{
  "model": "autoregressive pixel model",
  "dataset": "Sentinel-2 satellite tiles (TerraMesh)",
  "arch": "transformer_decoder",
  "layers": 10,
  "activation": "swiglu",
  "head_dim": 16,
  "tie_embeddings": false,
  "momentum": 0.9,
  "orthogonalizer": "polar_express",
  "cautious_weight_decay": true,
  "warmup_steps": 1530,
  "weight_decay": 0.007
}
Rows from block 2 of a small autoregressive pixel model, named by matrix and row number. Rows with one number belong to one neuron. Each number is 128 + 24 x the weight over its row's rms, rounded and kept within 0 to 255. All counts start at 0.
After each neuron's rows are labels from the 100 images, of 14976, where the neuron reaches its largest size: "top examples" is what is common among them. Only what is clearly more common there than usual is listed. The data: Sentinel-2 satellite tiles (TerraMesh).
# gate: MLP gate (model.blocks.2.mlp.gate.weight, 960x320), inputs 0-31
# fc1: MLP up (model.blocks.2.mlp.fc1.weight, 960x320), inputs 0-31
# fc2: MLP down (model.blocks.2.mlp.fc2.weight, 320x960, transposed), outputs 0-31

gate.451 [128 161 162  99 157 128 128  88 128 167 128  88 109 128 128 149  63 128 128 128 161 104 128 122 128 187 171 128 111 171  82 128]
fc1.451 [128 146 128  97  92 149 128 104 128 155 128 128  59 128 128 128 128 128 128  68 128 164 128 128 128  98 128 128 104 128 106 128]
fc2.451 [128 128 128 128 119 128  98 128 128 128  77 128 163 128 128 128 128 128 128 128 128  66 137 128 161 128  87 128  96 162 176 128]
top examples: trees; main land cover: trees

gate.649 [175  95 128 128 128  85 166 128 128 128 128 128  97 157 161 128 128 128  67 163 128 128 128 128 128 169 128 128 128 128 128 164]
fc1.649 [128  90 128 128 128 128 128 128  86 151 128 128 128 128  85 128 128 128 128 128 128 128 163 128 215 128 128 128 128 128 128 128]
fc2.649 [128 128 128 160 128 128 128 157 128 128 128 128 128 128 100  78  91 128 148  87 128 149 128 175 128 174 166 128 128 128 128 182]
top examples: clouds; main land cover: trees

gate.615 [128 128 128  83 128 128  60 128 128 128 128 128  71 128 128 128 128 128 128 128 128 128 128 128 128 188 128 128  67 128 128  58]
fc1.615 [128 128 128 128 128 128 193 128 128 128 128 128 128 128 128 128 128 128  82 128 128 128 128 128 179 128 128 147 128 128 128 128]
fc2.615 [128 128 128 128 128 128 128 128 128 128 128 128 128 128 128 175 128 128 128 128 128  91 128 128  62 128 128 128  32 128 128 183]
top examples: water; main land cover: water

gate.202 [128 128 128 128 128 107 190  93 128 128 102 128 128 128 128 128 101 128 128 128 128 128 128 128 128 128 117 128 128 128 128 128]
fc1.202 [156 128 128 128 152 128 128 128 128 128 196 128 157 128 128 128 128 128 128 148 141 144 161 110 128 128 140 128 137 128 128 172]
fc2.202 [151 146 128 183  49 128 128 128 145 128 128 143 128 128 128 128 128 128 128 128 128 147 143 128 128 179  82 128 128 128 128 128]
top examples: main land cover: bare ground

gate.544 [174 128 105 151 128  99 128 128 128 166 109  72 105 128 113 128 101 128 128  83 128  88  99 128  90 102 128 128  80 128 128 128]
fc1.544 [128 128 144 128 128 100 172 128 128 128 128 108 128  98 128 128  93 128 128  95 128 128 128 128 128 184 128 156 128 169 128 149]
fc2.544 [128 128  98 128  98  99  87 128 128  64 128 128 128 128  84 128 128 128 170 149 128  84 128 128 128 128 151 128  75 155 128 128]
top examples: main land cover: trees; clouds

gate.611 [128 128 128 128 128 147 128 185 145 128  77 128 161 128 128 128 142 178 128 128 186 195 128  72 128 128 128 128 128  50 128  91]
fc1.611 [128 128 128 128 128 172 146 128 148 128 128 128  82 132 128 161 128  76  67 128 173 128 148  98 151 128 153 128 128 128  95 128]
fc2.611 [166 186 128  96 193 128 128 128 128 128 128 128 128 128 128 128 128 128 128 128 128 128 128  93 128 128 128 128 128 128 128 128]
top examples: clouds

gate.380 [128  68 116 128 128 169 128 173 128 128 128 128 145 128  97 128 128 128 160 128 128 128 128 128 128 128 128 128 128 128 170 128]
fc1.380 [128 194 128 149 183 128 128 128 138 128 128 128 128 128 128 128 128  81 128 128 128 128 128 171 128 104 128 128 128 128  87 128]
fc2.380 [128 202 169 152 128 128 128 128 169 169 128 128 128 101 128 128  70 128 128 128 128 183 128 128 153 128 128 128 128  93  88 128]
top examples: bare ground; main land cover: bare ground

gate.444 [128 128 128 128 128 128 160 128 128 128  95 128 128 128 128  63 180  64 128 152 128 164 128 128 128 128 178 165 128 201 128 149]
fc1.444 [128 128 128 128  73 128 128 128 128 151 128 128 128 103 158 128 128 164 128  80 128 115 128 128 128 128 128 128 128 128 128 122]
fc2.444 [128 128 128 128  74 128 128 128 159 128 128 128  65 128 128 128 181 128 128 128 128 128 128 128 128 128 128 128 128 128 128 128]
top examples: main land cover: trees

gate.409 [128 128 128 128 128  61 104  91 128 128  99 128 128 128 128 128 106 128 161 128 128 128 156 128 128 128 128  64  93 128 128 128]
fc1.409 [128  95  73 128  95 155 128 128 128 128 128 128 128 128 128 187 128 165 102 128 128 128 128  82  89  99 128 128 186 128 128  79]
fc2.409 [128 128 128 128 128 128 162 128 128 128 128 128 155  88 128 112 128 128 128 128 109 128 128 128 128 128  98 144 164 128 128 128]
top examples: main land cover: water

gate.21 [128 128 156 128 128 128 147 128  92 128 128 128 128 128  71 128 206 128 128  94 128 128 128 128 128 128 128 170 194  62 128 128]
fc1.21 [128 159 128 128 128 128 128 128 185 128 165 128 128 128 128 161 128 128 128 128  94 128  52 128 128 128 128 128 128 128 128 185]
fc2.21 [128 128 164 128 128 101 173 102 128  51 166 128 128 128 128 128 128 147 128 128  76 128 128 128 128 128 128 183 128 128 128 128]
top examples: trees; clouds; main land cover: trees

gate.73 [ 55 128 153 128 128 128 128 128 140 128 128 128 128 128  93 128 110 175 128 103  96 128 128 128 128 128 128 128 118 128 128 128]
fc1.73 [128 128 109 117 128 163 161 128 128 128 112 128 170 153 151 128 128  97  88 128 128 128 128 128  96 143 128 156 128 128 128 128]
fc2.73 [128 128 128 128 128 128  89 128 128 128 128 128 128 161 128 140 128  87 128 148 128 104 128  73 128  84 128 128 128 128 128 128]
top examples: built area; crops

gate.309 [128 128 107 128 128 103 128 128 117 128 104 128 186 128  83 128 128 128  74 128 128 108 128 128 128 128 170 161 128 128 128 102]
fc1.309 [128 122 169 128 128 156 128 128 128 128 128 128 128  82 128 117 128 128 128 128 128 102 128 128 128 128 128 128  74 156 128 128]
fc2.309 [128  97 181 128 143 128 128 128 179 150  73 128 164 111 178 150 128 156 128  94 128  79 128 146 108 128 128 128 128 128 128  94]
top examples: built area; crops; main land cover: crops

gate.75 [128 128 153 128 128 128 128 128 128 128 128 128 233 128  91 128 128  92 128 128 128 128 128  69 128 128 128  66 128 128 164 128]
fc1.75 [128 128 128 128 128 128 128 128 128 128 128 128 128 128  66 128 128 128 128 128 128 128 128 128 128 203 178 128 128 202 128 128]
fc2.75 [128 128 128 128 195 128 128 128 128 128 128 128  67 128 128 128 128 128 128 128 128  75  82  92 128 128 172 164 128 128 128 128]
top examples: bare ground; main land cover: rangeland

gate.126 [128 128  86 128 128 181 128 128 152 163 128 128 128 128 128 159 128 128 160 128 128  99 128 128 136 128 128 152 165 128 128 128]
fc1.126 [128 128 128 171 128 128  90 128 159 128  99 128 128 180  89 128 128  99 128 128  78 128  70 128 128  90 128 128 145 167 128 128]
fc2.126 [128 128 128 128 179 128 192 128 128 128 128 154 128 128 128 128 128 128 128 128 104 167 128 128 172 128 128 128 128  86 128  61]
top examples: main land cover: rangeland

gate.700 [128 128 204 131 188 128 117 177  58 128 128 128 128  88 128 162 128 128 128 182 128 121 128 112 128 104 128 185 128  88 128 128]
fc1.700 [128 128 128  86 128 128 149  84 162 104 128 128 140  90  69  94 128 106 128 128 128 128 128 153 109 128 128  89 153 161 114 128]
fc2.700 [149 128 128 128 128 128 128 128 128 128 128 128 128 128 137 128  89 128 128 128 128 128  94 128 128 171 128 128 128 128 128 162]
top examples: main land cover: rangeland

gate.63 [128 128 128 128 240 128 128 128 128 128 128 128 128 128 128 128 128 128 128 128 128 128 128 128 128 232 128 128 128 128 128 128]
fc1.63 [128 128 128 128 128 208 128 128 128 128 128 128 128 223 128 128 128  48 128 128 128 128 128 128 128 128 128 128 128 128 128 128]
fc2.63 [128 128 128 128 128  62 128 128 128 236 128 128 128 128  33  10 203 128 128 128 128 128 128 128 128 128 128 128 128 128 128 195]
top examples: main land cover: rangeland

gate.425 [128 128 128 128 128 128 128 128 128 128 128 128 128 128 128 128 128 128 128 128 128 128 128 128 128 128 128 128 128 128 128 128]
fc1.425 [128 128 128 128 128 128 128  40 128 128 128 128 128 128 128 128 128 128 128 128  37 128 128 128 128 128 128 128 128 128 128 128]
fc2.425 [128 128 128 128 128 128 128 128 128 128 128 128 128 128 128 128 128 128 128 128 128  69 128 128 128 128 128 128 128 128 128 128]
top examples: main land cover: water

gate.532 [128 128 128 128  98 128 128 128 128  87 128 105  99 128 128 189  93 154 128  52 128 149 144 128 181  90 128  86 128 128 128 128]
fc1.532 [128 128 128 128 128  97 128 128  89 128 128 128  98  94  86 128 128 128 128  80 128 180 128 128 164 128 128 128 128 151 128 128]
fc2.532 [128 128 128 128 180 157 128 128 128 164 167 102 128 128 128 128 128  74  73 160 128 128 128 128 128 128 182 128 186 160 128  67]
top examples: crops; built area; main land cover: crops

gate.61 [128 128 128 128 128 128 165 128 128 128 103 128 128 128 128 128 128 109 128  86 128 111 177 128 128 128 128 128 128 128 128 128]
fc1.61 [ 86 128 128  80 128 128  64 128 128  76 128 128  80 173 128 128 158 128 128  77 128 150 128 128 128  92 128 128 128 128 197 128]
fc2.61 [128 128 128 128 128 128 128 128 128 128 128  74 128  94 128 128 128 128 128 128 128 128  81 128  55  70 128 128 128 128  69 166]
top examples: flooded vegetation

gate.673 [128 161 128 128 128 128  85 128 128 128 128 128 128 182 128 128 128 128 173 128 128  82 128 128 128 128 128 128 175 128 128 183]
fc1.673 [128 128 128 128 128 128 128 128 128 128 128 128 128 128 128 128 207 128 128  62 128 128 128 194 128 128 128 128 128 128  19 128]
fc2.673 [128 128 175 128 128 128 128 128 187 128 128 128 128 128 128 128 203  47 128 128 163 128 128 171 128 128 128 128 128 128 128 128]
top examples: main land cover: trees

gate.448 [128 150 152  83 128 142 114 128 179  94 128  95 169 128 128 128 128 128 128 128 128 155 128 128 128 110 128 172 109 146 128 180]
fc1.448 [128 128 128 128  79 128 128 176 146 128 100 128 169 149 128  65 128 115 181 107 128 128  93 128 128 128 128  95 128 128 128 110]
fc2.448 [128 100 128 128 128 128 201 128 128  89 128 128 128 100 128 128 155 128 128 128 128 128 128 128 128 160 128 162 128  80  78 165]
top examples: main land cover: snow or ice

gate.51 [128 108 128 181  99 128 128 128 128  88 128 128 166 128 108 128 128 128 128 128 128 128 128 128 128 128 128 128 128 128 128 128]
fc1.51 [128 128 128  96  79 128 128 107  81 128 128 201 128 172 128 101 128 128 167  82 128 128 128 128 128 203 128 128 147 128 128 128]
fc2.51 [128 128 128 128 128 128 128 128 128 189 128 128 181 128 128 128 128  39 128 128 128  54  88 128 168 168 128  67 128 171 128 128]
top examples: main land cover: crops

gate.477 [ 73 108 128 128 128 100 128 128 128 128 128 128 177 101 128 128 128 128 128 128 128 108 128 128 155 128 177 128 173 128 128 128]
fc1.477 [128  97 128 128 128 150 128 128 128 136 157  99 128 128  93 144 128 128  96 128 128 128 128 128  68 180 128 128 215 156 103 128]
fc2.477 [128 180 164 173 128 128 128 149 128 128 128 128 128 128 128  94 128 128 128 112 128 128 128 128 128 128 171 155 119 128 128 128]
top examples: built area; main land cover: built area

gate.606 [128 128 128 128 128 128 128 128 128 128 128 128 128 128 128 128 128 128 128 128 128 128 128 128 128 128 128 128 128 128 128 128]
fc1.606 [128 128 128 128 128 128  47 128 128 128 128 128 128  34 128 128 128 128 128 128 128 128 128 128 128 128 128 128 128 128 128 128]
fc2.606 [128 128 128 128 128 128 128 128 128 128 128 128 128 128 128 128 128 128 128 128 128 128 128 128 128 128 128 212 128 128 128 128]
top examples: clouds

gate.120 [128 128 128 128  97  89 128 128 128  77 128 128 128 128 128 128 128 128 128 128 128 128 128  70 128 128 128 128 128 128 128 128]
fc1.120 [128 128 128 128 128 128 128 180 128 128 190 128 128 128 128 128 128 128 165 128 128 128 128 128 128 128 128 128 128 128 196 128]
fc2.120 [128 162 128 152 128 128  79 128 128 128 128 128 128 178 128  82 128  71 115 163 128 128 128 128 128 128  98 128 128  82 128 128]
top examples: main land cover: bare ground

gate.519 [128  60 128 128  66 128 128 128 128  89 128 128 128 128 128 128 128 128 128 128 128 128 174 175 128 128 128 128 128  89 128 169]
fc1.519 [128 169 128 128 172 128 128 160 128 128 128 128 128 128 128 128 128 128  74 171 128 128 128 128 128 128 128 128 128 128  66 128]
fc2.519 [128 128 165 128 128 128 128 128 128   8 128 128  84  90  66 128 128 128 128 128 128 128 128 159 128 128 128 128 128 128  67 128]
top examples: bare ground; main land cover: rangeland; main land cover: bare ground

gate.351 [128 128 128 128 205 128  42 128 128  85 128  61 128 171 128 128 128 128 180 128 128 128 128 128 182 128 128  75 193 128 128  73]
fc1.351 [128 128  72 128 128 128 128 128 128 128 128 128 128 128 128 151 174 159 100  72 128  76  69 128 128 128 128 128 128 128 128 128]
fc2.351 [146 128 128 170 128 128 128  76 128 128 128 128 128 128 128 128 128 128 170 128  67 128  90 165 128 128 128 115 128 128 108 128]
top examples: main land cover: crops

gate.396 [128 128 162  63 128 128 128 128 128 128  88 128 178 170 128 128 128 128 128 128 128 161 128 128  74 128  81 128 128 128 111  69]
fc1.396 [128 128 128 128 128 128 128 128 128 128  71 128 159 128  44 186 128 128 128 128 128 128 128 128  49 128 128 181 169 128 128 128]
fc2.396 [128 128  60 128 128 128 128 128 128  74 128 186 128 165 128 181 128  95 167 128 175 128 128 128 128 128 159 128 208  73 173 152]
top examples: main land cover: crops

gate.0 [128 128 128 128 128 128 128 128 128 128 128 128 128 128 128 128 128 128 128 128 128 128 128 128 128 128 128 128 128 128 128 128]
fc1.0 [128 128 128 128 128 128 128 128 128 128 128 128 128 128 128 128 128 128 128 128 128 128 128 128 128 128 128 128 128 128 128 128]
fc2.0 [128 128 128 128 128 128 128 128 128 128 128 128 128 128 128 128 128 128 128 128 128 128 128 128 128 128 128 128 128 128 128 128]
top examples: main land cover: rangeland

gate.560 [128 128 128  72  71 128 128 128 128 128 128  62 184 128 128 128 128 196 128 128  62  75 156 128 128 128 128  96 128 172 128 126]
fc1.560 [153 128 128  79 128 128 159 128 128 128 128  86  74 179 128  95 159 128 163  67  80 128 128 128 128 128 128 184 203 192 128 128]
fc2.560 [128 128 128 128 168 151 106 128 128 128 100 174 170  88 128 128 128 128 128  68  92 128 128 128 128 128  88 194 128 128 128 128]
top examples: main land cover: crops

gate.746 [128 195 128 146 128 128 128 163 128 128 128 128 128 128 104  84 128 128 128 128 128 128 128 168 128 128 128 193 128 128 128 101]
fc1.746 [128 128 128 128 128 128 110 205 128  69 128 118 128 128 128 128 128 128 107 130  76 159 162 193 128 128 128 128 128 128 128 128]
fc2.746 [174  78 115  89 128 128 128 167 128 128 128 128 128 109 128  90 153 128 128 128 156 128  62  76 142 128  80 128 102 128 150 163]
top examples: snow or ice; main land cover: snow or ice

gate.431 [128 128 168 128 128 128 128 102 128 128 128 175 113 128  58 128 142 128 128 158 128 162 153 128 187 128 128 158 128  93 128 128]
fc1.431 [128 128 197 128 128  96 128  88 128 128  77 128 128  82 128 192  84 111 196 167 128 128 128 182 128 142  66 156 128 128 128 128]
fc2.431 [128 106 128 128 128 128 128 161 128 128 128 107 105 184 128 128  84 128 128 116 128  87 128 128 128 101 128 114 128 128 128 128]
top examples: crops; built area; main land cover: crops

gate.78 [ 71  98 128 152 128 128 128 100 128 128 128 157 128 163 175 174 128 201 154 156 128 151 128 128 158 128 144 128  79 128  79 128]
fc1.78 [128 128 128 128 128  96 128 128 128 106  87 128 128 128 128 171 128 174  98 148 128 156 106  92  95 128 161 170 128 128 162 128]
fc2.78 [128 128 143 128 112 128 128  99 128 128 106 142 128 128 158 158 128 128 128 128 128 128 128 128  83 128 128 128 128 128 128 128]
top examples: water; main land cover: water; snow or ice

gate.464 [173 128 128 128 128 128 151 128 103  96 155  99 128 128 128 170 128 128 128 128 180 128 128 200 128  84 128 158 108 128 128 128]
fc1.464 [ 92 160 175 128 128 128 128 128 128 173 128 128 128 128 128 103 128 128 128  87  75 128 128  56 185 128 128 128 128 161 128 114]
fc2.464 [170 159 128 128 128 109 128  96 103  76 128 128 128  90 128 128 128 128 215 128 128 128 128 128  84 128 164 128 128 150 155 128]
top examples: trees

gate.478 [128 128 128 128 164 128 128 128 128 128 128 128 128 128 170 157  44 213 128 128 128  86 128 128 101 128 128  39 189  90 128 166]
fc1.478 [ 97 128 128 143  94 128 128 118 128 158 155 172 108  85 137 128  77 128 128 176 128 128 128 128  87 143 128  98 128 115 188 167]
fc2.478 [128 128 128 128 128  61 128 185 183 175 128 128 128 128 128 128 128 128 128 128 128 128  68 128 128 128 128 167 128  86  73 182]
top examples: crops; built area

gate.179 [128 128 128 128 102 128 128 128 128 128 128 128 128 128 128 128 186 128  73 101 128 128 128 128 159 128 128 128 128 128 128 128]
fc1.179 [128 128 128 128 128  83  73 128 128 128 128 128 128 128 128 128 128 178 128  50 128 128 128 128 128 128 169 128 128 176 128 128]
fc2.179 [182 128 128 128  96 178 128 128 128  93 128  93 128 128 128 128 128 128 128 203 199 128  98 128 177 170 128  77 178  79 128 128]
top examples: snow or ice; main land cover: snow or ice

gate.722 [ 63 128 128 128 128  71 128 128  80  97 128 128 128 169 128 128 128 128 128 180 128 128 128 128 128 128 128 128 128  59 128 128]
fc1.722 [224 128  92 128  97 128 128 128 128 149 128 128 128 128 128 128 128 128 128 128 128 128 128 128 128 128 128 128 128 128 128 128]
fc2.722 [128 128 128 128 128  66 128 128 128 128 128 128 128 128  99  98 128 177 128 128 128 128  82 128 159  84 128 128 128  66 128 128]
top examples: main land cover: crops

gate.303 [128 162 128 128 139 128 128  92 128 128 167  87 128 128 128 174  86 103 128  75 128 165 128 128 128 128 128 128 159 128 128 128]
fc1.303 [128 128 186 177 128 128  98 128  97 100 128 128 128 128 128 128 128 128 128 195 183 128 101  62 128 128 128  95 128  84 128 128]
fc2.303 [128 128 128 163 128 164 128 128 128 128 128 101 128  70 111 128 128 128 128 162 128 167 168 164 128 128 128 175 128 180 128  85]
top examples: flooded vegetation

gate.329 [128 128 128 128 128 128 128 128 128 128 128 128 182 128  61 128 128 128 128 128  70 128 128 128 128 128 128 128 128 128 128 128]
fc1.329 [128 128 128 191 128 128 128 128 128 128 128 128 128 128 128 128 128 128 128 193 200 128 128 128 128 128 128 128 128 128 128 128]
fc2.329 [128 128 128  64 189 128 128 128 128 128  77 128 128 128 128 128 128 128 128 128 128 128 128 128  72 128  70 128  65 128 128 128]
top examples: built area; crops; water; main land cover: crops

gate.717 [128 147 128 117 128  95  95  87  60 170 128 128 128  79 177 159 128 128 109 128 173 128 181 128 147 128  83 128 157 187 170 154]
fc1.717 [128 128 128 128 128  95  72 128  77 170 128 128 152 128 128 128 128 127 128 128 128 128 128 128 128 128 128 128 128 128 128 128]
fc2.717 [128 128 185 108 128 168 128 128 128 128 182 128 128 158 167  91 128 128 128 128 128 128 128  97 145 128 143 128 128  76  69 128]
top examples: main land cover: rangeland

gate.508 [112 128 106 182 128 128 182 128 149  65  76 128 128 128 128 128 128 128 128  83 165 128  87 128 153  88 128 128 128  88 164 128]
fc1.508 [147 128 128 128 128 128 163  78  89 128 128 110 128  99  72 168  90 128  97  83  74 108 128 158 107 128 181 128 128  73 128  97]
fc2.508 [175 128 148 128 128 128 128 128  97 128 157 128 128 128  77  90 157 128 178 128 128 128 128  71 128 128 128 128 128 161 128 150]
top examples: trees; crops; built area; main land cover: crops

gate.454 [154 128  94  69 128 128 128 128 182 128 128 128 156 128 128 128 128  88 160  68 106  81 128 128 128 128 128 128 168 128 128 128]
fc1.454 [128 128 128 128 128 128  68 101 104 128 143 147  68 169 160 118 128 100  96 196 175 133 128 168 108 113 112 128 128 128 128 128]
fc2.454 [138 125 128  79 128 128 128 128  77 128 174 128 154 128 128 128 110 128 128 148 128 128 128 157 128  54 128 128 128 144  87 128]
top examples: crops; built area; main land cover: crops

gate.507 [128 128 128 128 185  63 112 128 128 128 128  94 128  73 128 128 128 128 128 128 128 128 174 128 128 128 128 128 169 102 128 128]
fc1.507 [128  97 128  90 128 208 128  42 128 117 128 161  74 174 182 128 128 158 148 128 128 148 128 128 151 149 128 128 147 128 147 128]
fc2.507 [106 128 117 128 128 128 128 128 128 171 128 128 139 128 103  98 128 128 128 128 128 128 151 153 128 128 128 159 128 128  85 128]
top examples: trees; clouds; main land cover: trees

gate.600 [128 128 128 128 128 152 128 128 128 167 111 128  95 128 158  76 140 167 110 186 128 128 165 128 128  71  95 128  99  71 170 128]
fc1.600 [176 128 128  55 128 128 128  80 128 165 128 128 128 128 128 152 128 128 145 128 119  85 165 170 156 128 128 156 128 128 128 128]
fc2.600 [128 128 128 128 128  96 128 128 152 128 128 125 128 111 128  96 138 128 119 177 128 128 100 128 128 128 128 128 128  94  67 109]
top examples: snow or ice; main land cover: snow or ice

gate.497 [128  77 128 128 168 128 176 128 128 165 135 128 128 128 128 128 128 128  27  98 170 128 128  78 128 128 128 128 128 128 128 128]
fc1.497 [128 165 145 128 182 149 154  90 128  93 171 128 128 169  71  89 128 128 149 128 128  87 128 128 100 128 157 128  89 128 128 128]
fc2.497 [ 77 128  83 128 128 106 128 128 128 128 128 128 128 102  66 155 128 128 128 128 128 185 136 128 128 128 128 197 128 128 128  86]
top examples: main land cover: water

gate.312 [108 128 176 107 128 128 128 141 128 128  95 128  88 128 112 128 128 128 131 142 203 170 150 219 128  88 128 128 128 128 128 128]
fc1.312 [170  96 128  84 128 164 128 108 128 144 137 186 202 157  98 100 150 151 154 128 128 128 128 104 128 128 128 166 128  79 151 153]
fc2.312 [128 128 128 128 128 128 112 128 102  89 128 128 128  97 128 128 128  77 128  85 101 128 128 162 128 128 128 128 164 159 128  64]
top examples: built area

gate.756 [128 128 128 128 128 128 128 128  79 128 128 128  61 128 128 128 128 128 128 128 128 128 128 128 128 128 128 172 128 128 128 197]
fc1.756 [128 185 128 167 128 185 128 179 186 128 128 128 128 128 172 128 128 104  93 128 128 128 128  74 128 128 128 128 102 128 128 128]
fc2.756 [128  71 128 128 128  83 128 128 128 206 128 128 128 128  52 128 128 128 128 128 128  59 128 128 128 128 128 128 128 128 128 128]
top examples: main land cover: water

gate.25 [128 128 184 165 109 128 112 160 161 167 128 128  79 128 128 128 128 171 128 161  94 151 128 128 155 128 106 177 115 128 119 102]
fc1.25 [128 128 128 128 128 104 128 128 128  84  97 128 128 128 158 128 128 162 128 128 128  70 128 128 213 128 128 128 128 128 152 128]
fc2.25 [ 88 216 128 128  63 203 149 128 160 173 128 128 128  81 128 128 128 128  87 184 128 128 177 128  87 128 128 128  82  77 128 128]
top examples: main land cover: rangeland

gate.465 [128 128 128 128 128 128   4 128 128 128 128 128 128  16 128 128 128 128 128 128 128 128 128 128 128 128 128 128 128 128 128 128]
fc1.465 [128 128 128 128 128 128 128 128 128 128 128 128 128 128 128 128 128 128 128 128 128 128 128 225   0 128 128 128 128 128 128 128]
fc2.465 [128 128 128 128 128 128 128 128 128 128 128 128 128 128 128 128 128 128 128 128 128 128 128 128 128 128 128 128 128 128 128 128]
top examples: bare ground; main land cover: bare ground

gate.613 [128 128 128 128  99 128 128 128 128  60 128 163  94 128  83 154 177 128 128 128 168 128 128 128 128 128  88 182 128 153 128 128]
fc1.613 [ 99 176 128 128 128 128 128 162 128 128 128 163  76 128 128 128 128 165 158 128 128 128 128 128 106 128 128 163 128 128 128 104]
fc2.613 [128 190 128 128 128 128 128 128 128 128 153 170 128  72  75  75 128 128 172 128 170 128 128 128 128 128 128 128 128 128 128 128]
top examples: main land cover: crops

gate.736 [128 128 128 128 128  99 157 128 128 128 128 128 128 161  80 157 128  93 128 152 128 128 113 128 102 128 128 128 128  64  78 128]
fc1.736 [128 128 128 128 128 128 137 128 128 128 128 128 128 128  86 149  86 128 128 172 128 128  91 128 128 128 128 128 128  84  36  79]
fc2.736 [102  67  94 128 121 128 128 156 128 128 128 128 128 128 128 210 157 128 201 128 128 128  88 128 197 128 128 151 110 128 128 108]
top examples: crops; built area; main land cover: crops

gate.159 [128 108 128 128 169 128 100 128 128 128 128  93 128 128 166 128 128 128 153 160 128 128 128 128  86 128 128 128 128 128 128 128]
fc1.159 [163 128 128 184 186 160  86 128 180 128 128 103 128 148 128 128 128 128 128 128  87 128 128 128 128 128 161 128 128 128 128 128]
fc2.159 [ 97 182 128 207  88 128 128 128  72 128 128 128 128 165  86 128 128 128 128  99 128 128 183  87 150 128 128 114 128 128 128  80]
top examples: main land cover: snow or ice

gate.260 [155 128  84 128  92 128 156 128  98 100 128  99 128 128 153 128 128  71 128 128 128 106  94 128  83 128 102 128 128 128 128 128]
fc1.260 [128  99  98 128 128 128 128 128 154 128 109 128 128 128 128 102 128 105 128 172 155 147 128  71 128 128 128 128 128 128 128 151]
fc2.260 [128 173 133 128 128 128 128 128 172 147 128 128 128 128 128 128 128 128 128 128 128 128 128 128 128 128 128 128 128 128 128 128]
top examples: crops; built area; main land cover: crops